{
  "model": "image diffusion model",
  "image_size": 32,
  "scale_shift_norm": false,
  "epochs": 10.4
}
Rows from block 8, named by matrix and row number. Rows with one number belong to one attention dimension. Each number is 128 + 32 x the weight over the matrix's rms, rounded and kept within 0 to 255. All counts start at 0. Numbers have three digits each.
# q: attention query, key and value (stacked) (model.mid.1.attn.qkv.weight, 576x192, the q third), inputs 0-63
# k: attention query, key and value (stacked) (model.mid.1.attn.qkv.weight, 576x192, the k third), inputs 0-63
q.77:091115162148127129131143102129143095120110131126184112158069135104090099099118140094108119144109047151140148158076166134153085110161123114139062129153101080099082122120133093131166133100108137
q.78:135115084143199231118123138152129134187085145138124088110106114164181159145112122142117169107134178156156087132143096087097166152089103129123166153063145121094150157134127183094085131128133122
q.79:206154155139093087154132188116079155131213065136116163128198169140196105143114103155194113140183150172127129132209070171087166162133081144106154096121136150150137100134102120140106098129182163
q.80:066081079155168191107124094149147106134084139164126092164100117100137139107174157098117107059103086108147134131100147091196089117124166115113113152078142158120123198124161144074092167163047088
q.81:096116051161174175122129153127118143140106096169122106144116119153164118139129136127095115049129155088131144181092143096139081148136157140071106127045145181107127165156159165051083148176072166
q.82:124141078197196221156120107146156149197115097107119127127118126131174134089139147129142140105107122132172092158141123119095191151127160145113117140076143146105131165140137181045089134115092105
q.83:094130049173118114113139149155102132101152090176127115165135123126167097090156137134096091073137080103135139181142148135161075133168171164058096127076117203131147176175140125033093138162054123
q.84:116139083188194223145124090146157140188092111107132097120106125140166124086123144121128140117117130148189100167137138124099193138123129138128125148082138126091130174127137190054099137098105115
q.85:044099130113164174112109065133189094126066180096134084128056110092088154099134136104104126122086083094117123102080156112200109098122156083153072175127132104100116156099153133113147173136091089
q.86:075118188100044033127125123136107102064164115149171155155113144099103110128078126063087086153115074118089174133052176135151058104173151118118082091183048090131097093103125070174159125095132141
q.87:077090049135185200107112096141123131126108133154109105171129111107137107113191166096155095081124109091179104135123153108177091142119135134100147133095155178159118204103172158067090131179019063
q.88:161152052177167166138166163126107151147170079185124124133136142143193109110145128151126124080144127132137147149150090124101139153153144141053106144076170203109156166187153154048065163153117164
q.89:107146041176156147145140158114098147147155090192138145141138129136199125105148150128119105062134105108142136186119149109121112168179173149069104114084122188136106169151138147067063145157069136
q.90:174155152110065055136144181117076114119173118177139194116172147169146138168109107128126129142173163155086144133135103129071109144130109170123154069181098127151131067157101088206132094094181179
q.91:064084159110132145094129068150188063114114165134164092145083120091095141102146137104104114098105064119105118110080141123197082081138150094137059141138130113103111153120166100131141160143096095
q.92:133133138106094065124132150108083111139134150183130180103154124170122183164117106139098128136137167129080140112124129107059108129135147144151142092159084116155128097144085095184143108089176160
q.93:099116163130086120127154106132141093086170110157158087169084139083125081116123150077126098116121036130118179134060112153214072108158118087109041141138126134089101146137177086133135167136108145
q.94:138119202091144128132120109125147098153086189118121136081122113143105184183097097141132157161125184153088115066114111111088141110078101090191153120163140057131132069122107125229157100107221157
q.95:163129103122163174115117138121164141189120166102087123120156112142152157161131116168162141125169219116115096097166082124117186149074091142129194146102186157138150138118128169119088114144149109
q.96:170136129136175159159186150089115141118204167121107062078108174150132145129099152195108104135143148134089164112101125147126134182109073106129134171101163144057132178145117165067100187151199177
q.97:075119180078132107096109102121100106137060129206121174165122110088102154163142112033139106085118076167133089141146170129099136102136173154137130106177118120210123115137132055150153088079067089
q.98:155112109110164148081109159120117127132052155129135127134174094102090135161130109127153140125120129077145058108206136133164175067166127108195158061117153096194151091122106126167143122177073162
q.99:162155105120231117150169133069087115150132145132099131117141129138095120168155118178140126158100111160166064123151147108114152141167065141169146115112199162155119128136109151095082167169059180
q.100:084100137132029137122069121168166149101129118094143135124119110119180124088138129110111133131151142106106186131106110138140120117093194133103109144164068090111116126119171124157157106099194060
q.101:180108164134101166128114184110086135108164217102100124100064143091168121167170135181095110103146167097065182131123165148165137117099130111158150155136143104069078189061137143118136138119186147
q.102:148137114133131163160173168120114149111236143084124059057112159146145112104108157206096123139147153106109195127102158131124126164094068098124139212106130144038118191125117171061119147127215152
q.103:179119121109153124102085109082117136112076175175112128176120087102107160167144109116145138094136136123088072144187152182154137100159159153151167062138110131186116116139135065160142112123066104
q.104:055150144124163119124146068095140084158063110241134154175128148141124197146099105046123118111103085169115052116131091102073110096179140127117104084159145132206172062145142071188099130144087132
q.105:152142121134190159145163117097123117140150168182119111120116151161103170161120141126115113124121137171102088114140117150122124105149104086142145126091167146144162138141127117126079169165107173
q.106:087112140115079093082099130146138130126066098131145139140152076100130068114115105101167156139137092115182111149154140096128134137124147166144136089156088120164119089141109123144166093107079102
q.107:144143099152218157148190152112122099147130142132095089090138154127117124164075144142134077149072117105112098094133121095135142112137086087173147113115179118145143104122102174098110173183101213
q.108:100155141137192143153165096071124073168098154222113125148137157139130175205139113073103100093096107172125066128137107116090117083187103101125133094139170132183170087120129094157086165151063192
q.109:085150148125062130100089072152132098128106107187161148151119082108142115136097105049129157080143086131130127163136136130117129135134197167115125060163069156149138099127132098180166127101099062
q.110:185148080144190126103157144116134146119099131090102087089169120131088108162078129180154132194105136088141080098169128104184167114149095103199145087094175130147146078135081196114122158187083189
q.111:107143126129208148161153100079115077147073123215081159136172132095130158204131097074126085131074055152141030131168122081120138108201101123167145065149194134213158061127125105154094166186013211
q.112:135107164131017152100072126182142150094140122102144142131108111126185132111141116096122150112167156099084176128106112144142135131117185136097108137161068108096102142115178123170167112105184080
q.113:134148114133227138171168106059123063167089128194088149142162141113124136193113118132119105136088087167137037137170115090102125120200080140168169080135188140194156086126099126128091177181027196
q.114:155154124123175138169184129112114128158213153137123083104098196170112172141128162159095117128131138145109149120082125161101103146105091099100126180091161169066125189122129112081090157142176175
q.115:102184097130213095113156077093158095157066102191153146187174156153074142149101133077155125120104076167170029116162101121085118097184109133123125070123146145186160044165113100138113116152046162
q.116:170139117145212157144172132075090107150127147136082107080140128111098125186097130173130106148096108146131083128151133119126168139152075135177164095119195144175135115128096174095085190179081197
q.117:124114129109060084097096137174129156125149095050163127123106110120129081065120148144146160143151146102144200134080140141140123156069161152090114164126068120059067167125127126113175070075195073
q.118:181114115142104151147129163148097166095211140016101085048123112120136094100120138231113135171141175086106208103097162143167166200084105127144130182096134142049111191117122198066131159134200126
q.119:099165109154210120119150093112154108128028094174138143175199120135101125161056127079158108114080092174168037122148091079084135101200131151152116032141157118209172007170092142161129135160025148
q.120:146142097141103134146144167163148143149165097042138106093147155158144102086107152171116153151123155080130173114094113108130136164096103121095105183106098138064116176116122189098130128136182149
q.121:208142088143173128122147139108118157105128117065105078083159092140081078147097123189160140199122134110163097120153150109175163134150081135180173099092155157133120108161075206061125133167086155
q.122:095092135130057128088083146153144124125078115126152158132145087090170075123123113102151146117121121084129133133144124087137132099128161127135140102179073087155111092109137107176178084118108099
q.123:189126087156198163153150145115129141124105145108085109096164116108105145176100141182127112187082157104098071106177105130157162083158096106197152079100193087186144103115114187127106148190104190
q.124:148135111145083118116135137142140156139218118071190084122086163202149092067099173156139157090177161108138182152089100179105093178074114144063117181111030150002097182151126133100157120094219077
q.125:106128113115068070104105122173152158117184099065186115133106131177112100036121151136141163117179158121177179137085127162125116167076154149056099185112060150056092168145133132095154099074187048
q.126:129148139133200168142175098093118086160118158224105119136126167127137195190108140091103082094101101156093073127133103124095124109172116105133141088123178137165171105127143095151082171152107198
q.127:149186084148157126112185102115185128169188086113200055122115158208106082088052172157170156110168118129175096137117074142102082178104076146077146114093067176035149128197084154102138165142142121
q.128:156123126125118123119123130082156128106148126133123150142154155131143181097203114161112109171116088163089136170157104171144122152111118144142086138234116189136107103148157127136133147129149143
q.129:086118166076169170112136146122108084122095138150156143116103161110154132151104123089144107097136147114132164090094106048112139143125116127141150106079139091129140141096121090168082157116132146
q.130:165162107121109153126154149132092163158137081094080157159136136121096064124146122163074119159123136121118102133133162148108137127170152137111096141082160126136133140171128186117140129157151115
q.131:110117107149109078144088100112120171098094168141098099111143092122090200095150142142119115118101083140070124143134093192157128134115127109177089168205088135127077108100113141114204141116136113
q.132:186153088143074160140133122141143143111156070087106150162159136135121110111176132160108155171106110145130135172136138166111137115161146134109094117121117144123137121188150180099139117155131120
q.133:158159103091174185123174177103134118180162123102121172124151187122147119111152114184113116161125142129127097158167142132084136139134109154117128088140144137147099131169154147146121168151141148
q.134:127161119109115135108187168133106152190104093103053137139121127109098082138108147173138092150143130160095116149151148117110127163123179152167152161109130110137128127136107174142179141145175103
q.135:135134085162115114150079111111124157079119135124119121125166086136090194091153136135108143109080104133115122153119129191134115135142116113145090132174090141125101103125137164076164139111105113
q.136:142150150098149165107178165155131106177129082126161143131090155135162053169108142126131146151174178120151122105135174065116122115134132137085182103043180106125184139161122108164072115147145142
q.137:124122084181111099153095098147127148127094112140092093150112074129075102124104135136104143099104115085102088121119138176150113101153129098147115154102120117106144140133115195081193099156102103
q.138:093095160152122100127094102121131103088126150137173115132121131161148187138119124072148152052135146137131158120084112136140108112124113132117127136141101097121135125094138094107111104107086113
q.139:100121147113139118121130138150104106137106158104147135112117123140129084157066133089133145084138150088185118081099134075136143109134141116116150124044149095117159149121100092146098107124087123
q.140:104112140074180124120126123116132127106127182177153121100117156119155151150118140091158088099146171097125157079112087061131147141098108120146174137141133114147107135052116081158110152096151157
q.141:110115121129115174090183144170132095193158074109129132140098140125136060181089132121158147132195169120143113137105159058105142150129160157122184120027147098122180145154118145139118109157124112
q.142:137132115115123157104148147095132133143139052120122159144138170133114179108129121145132113144111090193103138182139103158101144135139137141144094140143115143120159113169107173132142150125146129
q.143:131135129109135167088186172146150096195152082102132149134109148122148060144107122156141143157176149125130107141149168088099145141134142156119167113081153118130161131160131125146116119166127121
q.144:104110130158098096133077100152110138071103120134143102136108082138102151131100138069120153066111134120127156099095142142149108104148132118123117139106103100109141117104115135094121094105094110
q.145:104108144135178124143114103167104128098126177170120103111118116099144085164119104091128085099154152053151116058120129102132127113122104109122170096122138113148094115098131103131108127133124145
q.146:152116089161114086128097103151128192115120135119085096124140053131067117100142157143114124164094098120126121134156138196156133133141138098155114176171108153142098132133113168098212122112117097
q.147:113128130094133133130110122163117128109113166123134138101141116128153092144111143110127113112148166111175151085108119076142148119128155118101128099071155098151136137089124082154063127125107122
q.148:084101150171119102139096094114131110081120140143173108135127130153135176141114123067144149064134133138108162129083122134138108098116117117129119129151095103105128120096132084094117102118107110
q.149:138113107133120091151071094119114152073131166126086121111158083127100192095159128113102127108073090145150140132151107182137124119117124095142097174180112164124108114103122128113153131094110123
q.150:124125140109133155109168139171115127161149117110128102132094139123151041184075150111148122152174179088166141081123137067108126129127141131122188124057146082138141145105120127146104114129149131
q.151:134123092155134091145098106092143154109109151137095124124165104119109191091170111169114132122094083141084087162152102211152144127121113116140090139210114166111083112135135133115177135126120133
q.152:123112153097160128116118126106144135062166160154167133083160143104179180129157119129166099147156126156156161132140082086128139146087092140102146098175119149157076084097120062149058155087166155
q.153:094112163110150118118103126104148136076150162169179116090166145121179163142150109122176087143161139155146171132132086091134140149075096139121162110190112142149081096080119073143074149094162146
q.154:129139136113097107127154136199139144145150162088105116105138115114145067131145192151157113168193175119195156110157130074130151161117209144143170114099150117150113147091119115161112104097125082
q.155:166143094146104178129146126161100112163113065070103139176116106097090079140095142127083166123100116083128086137114182156113144098190158112120121123030139112105197136162144196102130100173053113
q.156:142111142151107091128144123153141128136118151093164104134103113163121135138088150100148192111139166124160148105106154116137099113136132136114142121114108102123134128104120092114133091133101104
q.157:087100137162100093142066073148124134057108140169130099130141085143098152133122130066116126078120110114105157115090106142153111112130148089133103172141113122102142119080121119110138091094114117
q.158:139147120102132166103170177144122128189104083113138139137090144110147037158108132146137118160178182125130098116141189074104122155138147160113174109076161113139141149147114148156122133173154121
q.159:126118104139091087139079097119125162089109178111088111125144077121073173089146149127106124133074082149123131129135098202147124129123136105164082178186091147129099105113125140108193119106107115
q.160:091157120116121066145107131112140115065092148152201127127133113160188113097109085126116125152142143180083124153151137103117108175165112235151153093154084089147135088082135135178173091079060123
q.161:087156145145106099133139099095122148049120110121220152096136117141155118095114089122114153131174130210099132207142147080140120161159096179136127078151040076136114043105139137161164071065100084
q.162:109141103150141105128093111125149135104105098116162167122133096131166082114126088109128161163155139158117115134130136135136151135136125174131151106135101139143144081134134139124156094105077100
q.163:212159085066134165124086147211152098146188120153156113144156150125125151104090140108154152095043106070169111100132144160104148136140091153103139176130149199124142214168130157105098144138130130
q.164:129101168186151128138158119074123164134156096074073125121109110119113086154170088161110091178190117168132133154127109106160111110068128074116105112153142132104084079114130124069158119129138145
q.165:153111120181161170138118132134140128143158101119067170169153110093062077145200141140156150127151168091167142104153102128211133076123142078104139110086179141153152145134087159115123124189142126
q.166:124150123076127094114121137133117122107098149125171111112111151151165174121048122091123145124098113144106119141119160156055141165137117167141112164156111137119116119136156107136129140101139138
q.167:087137128182122085115155109078125152087102124123151156150129122131136089122125082124111135145208140202078117193137125074174118139163133155129099083137109091144143038083080127144195084095130105
q.168:125134138199148134104125103080127144129136094121117179147150119115111093152170092133140154147213148169113120158123122111166126124123115125142122105149135123158135057105102133106163110144126112
q.169:155156133132161110151128143100150148131159077086127123115092097152169095131139070166108130150159152165128131157122136078125117168096072132116120136126136139106112098115155136070110091124105151
q.170:122106159134097124126157132117095156133110136119102132141125143131084151149148195129158101094112138114140150137148101128151116122125152095165125116104125074122117148152109110167104173134164138
q.171:111104150121106139106139125139096134139122184138100129152136149105078153148136194120153095110104127094133147108127109155144119083147180103134119123108144103139118165130102122156121173157161118
q.172:176124088124125159115121134161160137118120092150145107055157129137153117084157107133144148111132113119138143103121123116120182184123111147106161149110107162097139165191194152158102091111130113
q.173:124123123085103138129132131169130118123099186159136118134143158125119183127095178107123113099081107095126123098090132155108130123157165116129111139105133111131121165152139124160120171133157119
q.174:125084157181139155127139130093134175129126080065054142128106088115086069163198118153139114164193155126161158132135114119183132085098144068111134110115147111114123105113112138101164110165158145
k.77:118146096108149103154125131117114128146097104102143113148139159163169113123154161131161160124117147125122105143104155105135150177157150144159157142107151124114166196072076124080157150099105124
k.78:148082116112092126112145100094115135146089132151105174180092128069057129103111127129121158147127046127104099152123147124099137134145067146104108111157170182180109088192189037180130124175118177
k.79:125163205103127182169095161120124111094201140170140121109133089097170162117116025087028068090117153116134153120132105184124090096143118079059113103170117088131114090114167188156075141100149175
k.80:117046085129130084107154105133101153157053102090091144183111156108029089140135171119210178130152095140125073156101175086148170160098120189163152174115112161128141129156117060140185089161100120
k.81:138046110078129104118119080128119151147088128144064146174136128071011140134126126105160165117139057116140080136131106104136142097120110107108120143116160173149124081174182032168118092212098183
k.82:095100130064106116134172106034142116147050144162085162173076112070077105096109121071116143116112053142124093184100157098105138153148084154108127118168167169161126095139159044172162111152107166
k.83:137050136088153128121098090139089121130102107118065137165123149093022147136150095100140152091166106124153098141117136129166144115088121123135123123134124152121126085132156101146134090159093167
k.84:109098130073109112149169107046127112149066139151105160176082114056079099085116128103133149124100049154123087195114157097102130176158079158103126131166180163164126111138163049173153124143115159
k.85:095125079168130081094163140113150133142092102095151110128127168172124074136144197152188149144125144145114117149109168111149136172124129189198159172096112113123169172127060133074188129109122060
k.86:147131108147160101139127140159126148121142135095154081097151168204191125166165165166144116115120182117144146086123123128173141156121213109174131148084141108075166203062083187078129118081121087
k.87:098051123119138089105155142101095155128069130079099160184092129082033093143130162116208176150161116173138087156113183095130176153078124179155127191140115132141113108130102064142181095150112130
k.88:131069134063149131137107076112114116145079119168060149177120117049045155123120068060105138103134069114152087136112119126134133094132092110088104126143144170153114068147197090165098104180097203
k.89:134072127058134121129118079115119124157070136134047157182112119084032147126125117080117176105131062107147087133117146102149148091113145116109115146143156170140114083131164049174124092190094193
k.90:188153169110132179140082114169120128118162146138128119087160113129167199134127106144060107110120164082134168050145083144133109064143161057074102076118140146101098110124182162161056149145131170
k.91:112127085148150088116138150142144133141083097079151107129142159193139099138141190149173156140128170116119116138087175111164148181114148174186189171086100100106167173107082152086187127088113072
k.92:175139129127129167102095102167123137146153157153143122108138124138151177137118170151073149114128153074114161034147107120137116089123154084110089088099144183098099134119173123148064134167106154
k.93:109114096131174079159129132160124149116118073090121098129170154177135131150155116130154099117116168128117089132089135123175154160137155144173164165099112100098185186091084181090146119088124125
k.94:132194127185102150117120161130181133142155145149192120083146120170211117122112172163110119142106163103100171093152116125099109115149134112109146108099133133124135160159136158130100155130155099
k.95:106115173136088141098131147118145151099142161146108159131101089085095117115095126123109079160123113153104165134146103151113119103123069133087101137161119110162095059182156106168108130144154130
k.96:126092126081101125103112153118110055141146131168159164135135130091145106137140117128146117164129115151127129144151155114117140080183047119152178143157113070162098102167163088147097102116093143
k.97:172174121127172125165116139142157098122125086151125100156137124199092088175097135142161188121139135133119156122145114119152150159152125133114156119098144165085161146113103142091121102166133104
k.98:134150136113138179128106075128099150126182145152176154100163169120132198112113094157111120153092132096102124120096114165116142175095118176132114132181119162122116186146131133152118202158118113
k.99:163117097106110132119062138127086106133204121160152198159177122121136106122166116143142171182152100178146143134159154127119196109223092186139143114149133099158131134141165122146084097131075114
k.100:093151161161136111146186119129175159112043128099101070108079134139114145127119146119119090093131160079125110116117108130128035155044173074111108145117114151119124104104094132111167142123182142
k.101:104109177086088100106140144120087078097105134125111156108087138094095143148140118119119115136145125158133158114158160119140094154090049102175169146184095146138079097177186065124092087088135132
k.102:115106143118103126103127139105143072154108135137139161130101117081156123132137124119124119145128129153117128135138157112122114078145059083159164133130102086148091081155180093144101092095108143
k.103:139133133078143149139114090160114082085153121141152106140147155199078137137129114134143148143129149111132126125134134131155118117112106145098182124139124157143129120138118118129126134186087091
k.104:143125133116193166147139150153095135157187121148122091137164142165074099131115143133150149092138156085150099106124107123105180119156165189092127178096197125117201189099081146104146151204122148
k.105:148082119083123152093108165139072069147183141156140140122137137112118112130138117126159152154132123130152126123159147110091211103176070166131190169147146097141139145156150118134108117153083129
k.106:140170134138138131163120080113176183128090111119128104131129125173134140121127141141112117122128146123107117135074120139144067175093174123109101068110128164104151130094100146126167144119151097
k.107:124108131099134156092100141107087106175201165171178157114133148072143163121141093149103136153128132138111148122122165156069166125163091198157147153192123123130118163153168109149111145131134135
k.108:147090146103153147125116165156045118153200153146122122134137132107081112138128119139151139142144121145145138112151125148083229148151101202131156190139186120124177198144130106119113133182114154
k.109:127148141132159142164137116107159142114061105110117101149101118173081097131134131124129124084126170117135099176114128146147082169075166096099124114100139148096153107083074139076165128141146106
k.110:129136130124112163085095094119104134142219177152191149096141170098159174090162092165100120167104135120106130133097147146093135139141110219133118126210101128134086165163163123168114186128119111
k.111:155101158108157159125080144113060117151220155164137142134150125107095120127146117149151154144147130156133150114174143168072212166166122237142142141189159113117160195139139126128095135173095129
k.112:086150164144124123151181114120155146103065122089085100102111132151090146119136137117120076086123160092133110127113092113134031152037161079125119142122121147120107104115111130104158143114183140
k.113:171093123102136154121067140116057115146198149156146164147155114109124107130141108143143172158139105161155154130163170155086227126195098204144151112152149115137158184141147111143103110147077122
k.114:141086105103123123101111167132102069142158134153122160136141112095132079142132115109144152146133098160159123136158144101119192076180060119149156165121131090148122120146163112150098103134086164
k.115:169112089127166172144079102153100162162201145144154114155169142163139120121107124154144158110114100111127114123112113138110229135192158194088094111101181133118198198113099155138113166189103111
k.116:146105117096112147091078140113071088154197141170171195138157137091146131113154111140121158178138123175121149159158177143105186117193077198151167127183118102151112145156171110135100121134084116
k.117:108166122172110093148151100128216168120051096097121139135118114155149122134100146105090099103107108115106117144090119112180059112093170052115077082072101153110120085103110149130151124090158131
k.118:094128145121074096105128139106145089114098129113146177114099137098173137126169114107119111175141147156112137154146169118137066085123091080154159116170069097158040043155165107140114084080123130
k.119:163144090153157171122099110123091181150188151147174112141170162149150149102126115159117133119118121112117131110104120194077181144177176205087084120125148122124175206119100155124141182162116106
k.120:101121106169104106134132119113158154144100152107122160119122113058177150108131125110099089119106090135120128128112125137120093106110134074157068109120107144139083118150148137143137145060160168
k.121:138142100119071168077077099109123127119189152142199174130159145121182160085180119163120154182120130154106130159108176128106126131175097197142143098203074111136076115141169122168115137104100072
k.122:112165161149128128145153087130161181122063136109113090104106138141119186126115147137100106102115153096109135112079117139134064189032174114122083097128129187098143144103103137126152146121171123
k.123:136117138120127167090117119126069109129215187144182153082163174068147199107150078162097138173115125132119158107140158149079144138138096221142153154222099123153088172174174108161110156135130121
k.124:098125093114101128151138109150181131142046097114107150160124104138130101123127135090114081104105110118150088143081111098170102090116129022108105095044125132147135072113120124129142118106124122
k.125:112154092170120092152143124130202164124057084097095118150115103162168092126114153098124105099122110107133096150101117083202113091124167026095092075025125129125130078092095157119149105101140119
k.126:149081147083161164122107163149053090153195153163131146138137137103087112142124103136147137130133128139144138115158131153081216121147083190134157183155178108141171181159146106126107140180103155
k.127:118099058093099163134100078145151138174108130138126162162150119126154124103151132107125091118088118095141077154058126108146173071166141081102083085062138126149154116085111148136158149149091103
k.128:111158132101131138124091177098137117164183108181143167138150151156178109157117135144101109149100169111141150114108136146098140092143092084106129147101156114145095090106127128161135093125134152
k.129:069134152211142102124143085142181154112116118153088113137126142181124154150137128133125094151167099188097130144109114093133104099088169094149108142127137152104168115108090141095133115123178123
k.130:073127106086151091096140122112095129092094149129075124130090119060164148134192115124097048141096144116092129136137148079111107131113148158162052169150113156141054075102126104096146149091109150
k.131:206146117085102178124098174165161076209167117092242153129167143150126079098062142153129232114117161126167109149143135167102151157142082162091194076092135092114179183140158139215138102150110099
k.132:102133087074132104116113158109088119104112127129131143135099122088167151105167119130112086121072118103110118121136128140129123145153117117131089147153107154139060072155153102112134124095099152
k.133:037120134140171107135132114079115130100121143191031133153101123109169160175187107135089023165127142125098156119115152080144110093095153102160082169139125165132070040055085113096137129094130169
k.134:077127135114172098093144134085133113140116168147057145126087107095144118130165090134112074184114164111125160145103169096104136056067124116137091166161138116151075085071104094135175111124129140
k.135:213143096072086166129092172173139089154150122113230142124154135137114093084090157147137215118110143140151108134149112170123136180155097162110177079122114098108154180162183131199118112133096103
k.136:027107140175169071119165076094094173056092140158019109112090102107136179162209114101123024149136101121108154111115144081140115102111162100171068183158123156139066085103098113048142147113144144
k.137:168109110067084145136126131164131118141099162062191108103099121104118115094117143131163196096113133125126082132170105115145138198134124176129168078130107124118136191172152095186122151111110082
k.138:211135112135082161145114135173155128136121097102205103134166130170081104092066162133158209096144110145151120128139090176147134155176111119091192088103131100109198182186166158148108105153139090
k.139:127098119157121125128140065163118144089072126094095087126100100120064143114136123115160140098169079142121108127132107107165106177135163134156123122152102154106166164149117124077118146163121112
k.140:118156172196125106134174109150167135156160118124127133118151135182125110181091139136145138154142124169133151149105146114113117068086144124135145137113140128116183146106073188123120126156177124
k.141:030103145156178067142165061090093170062058168132000120123084094086129169170192077102136039141133102112126134140115141066149101095090192094152084167168113142159065076098099114042141146116150143
k.142:087137122110166101111121146078122109129106106173091152151129136132183133132139128131088077160116133139135154128088138124104108089125122066123096164126153126126100044119129095148180084115124161
k.143:030100143146169077139147084085092158069093164157000128130082108080148172165192094119123034152148114099117143123109154066147119089085169100165088160145119155151051057071093112066138141100133151
k.144:212137107112080153129116146185150119134118116079216122118157131142091097070093159129154220098129109154148100139141104157133136181160110156110160087124126110108179205190183135159125123144116086
k.145:142137160183105129169160100193133160131152148092137103104140109123128122160140136132156133134135131144111119139145126088132134159077161200145127116130130140130146189111098192108091167131161120
k.146:198131125044092167119114170157116073187155149089213150116132143101120091109105134121136205106097158106152104146149144156101139171129085199111153096128119098137135174135168101199121135129079094
k.147:134119132156096130130128080182133156124124114106097120127124132121068138122113132099145131123154111141093114135109124119133132165115156169153099133151131162124170158138104144098101157171148124
k.148:228131115142090155138105148166159119143134104110221114127167131173092092094075156136150210101143104137145119131155103170150146153161112121092183079101132098108196192182183144162116101154135087
k.149:227145116091083182120104174171140081179163100091245133140173157165092066098057150147141229099120137158149104152140130191092132178157074175090174078106122097118191180180151153186110118138104114
k.150:068128141177137079124186079122119167071097168113059108109069100108125150150190108105144074133117115124102149141123143079137089106091178130156084163165112142139097118112095131046140164121152134
k.151:191129108080103175131083181140138098200167116124211149136169157135138095123072134140125203117109156117153111135143137177109168156145061157099174097090131112122133156145139120207121107140094130
k.152:124167159187135134156121146108141119157187092179120152141183149167136115179091127130127131151148129142159150129080136178090148062139120094101126146106164115143164110120098200109123119163159172
k.153:146172166186131133144121135124147131169202098167148143133184128177129104163069129130142146150146130150161161137095137173093158061129126095086157129107171114136178131128104197126117115172174158
k.154:149111139128117111129145104134125145125163131098073159122101127101060102130107106101162115156125144094152128154089169135095147109115104172105103150193117130150104102127083141092132127199100137
k.155:081104085089125092125140079133088152074047162098105107118057098048137166099181120124129087113102112127090094126149111089157085213108182159180074122164100168130072118151153063112134156056110122
k.156:181094116116085160121112119146128132110124120115150108131120122148064124080110151119153201078166124109132127110148115169167130153172104120107180089117107108111173188175168121110119127171117085
k.157:232140113117083159132120155183159105172148107075236126110159131162094085088068146133151232084129110154155090147134106173107137164167098156085173092110139102116197198204161148165112118160126094
k.158:029109139147165082116161082083096160078091178151014123122081104083147165153217113106119027155129127110110147126118150061150129087088174106177069166159129152144065077071102104094139139104135143
k.159:220142110082083184126100176161144087206159110092243150135164148142104081084063149156132235104111144142162097155135135184092146178151073174094189083102134095123185182170165125203132106142091093
k.160:133119126173149152104166146120140121120133089144152108130089121155099125150135191095157162104154130140133121089142082113122098118128168126119114130136118196123110147116136160138152086136081107
k.161:180123100155172147119131132129147129116123102114155122141112094150086126141152213133195175112155155144171122152153072120120126151129146107132126099101157215139125134097093144126150077172048107
k.162:144120108140141117127110114138170145127127089170132106163115091155144114139131198090119165120155128137143156125144077102133105142152138093158100112116114173099123152102132118154130117128102123
k.163:116129133114179116115127138147091120160122199097108116133131124062160118142136108130072210116139120124142118108112176111123102124095093126142120137111130107123129138161176111079086150162151175
k.164:180142103116104168167080099152152153117137093171097129158158120167114171129112170144126127126133135075144141112152097136125186170186087102177132081111146174112138145119083138149135147135111144
k.165:147133071073138083134050121124138104132135170147108134117131101091184117092107109104117115127143148083122131143162123123156202140157109107133133135145113128094116127097104093160152159137120121
k.166:099125179175131147112200130113123152139126110111133121128123146149104138152145132140117142131119104191124135117104142115106072110092144129113116130117132105151135127155148149104101094115169137
k.167:155132107161151126100094133122176108114120103141141109151104085141124099122134192091175145106136168132165134139164051122135144160143152103125138086082158191102140114075083128166174090151065110
k.168:173141086120131130124082123143157116130126129146108121150119084115153118121136187120134151119153145106150168133172083105146151168157125090163117097097148171085126138085095096184162120122092131
k.169:215142111133130181154072114144117149125136089155100107165157106148098160178144176147117166127133131068145160082144089160113143155174103106171111077087164202082157174134117157135113147156095179
k.170:103117122102121099119156127100118104123139138092149161082121164128125123090127072140160089149107113146112086160109163127129137102110120149082153162166119081179110100137128105103130125120135103
k.171:070118142109121090110176144118124090129128162103146151082115157110142113085116075122140088142103109165109094171108174113137124089100130155099159172167102067164106086125128110118142108103136087
k.172:122133129133140125131110124134086176131129119144111118145117118126118136154108129150076135119134130150122148150139111175107143162112119146174098110099132167121130129166155137078090144134130168
k.173:059120149132124090110180128130125106130128167099163140109109150118128107099131082121123094127111102175114095149090174130139104092092148169091142169158102070167116092149140110112109111106149104
k.174:138148071069116096147089105125176135114117104162105130137151120155129134098086126122144082134136130087118128145154098133148185179176094112174127116137125147106137114104077098163164154134113124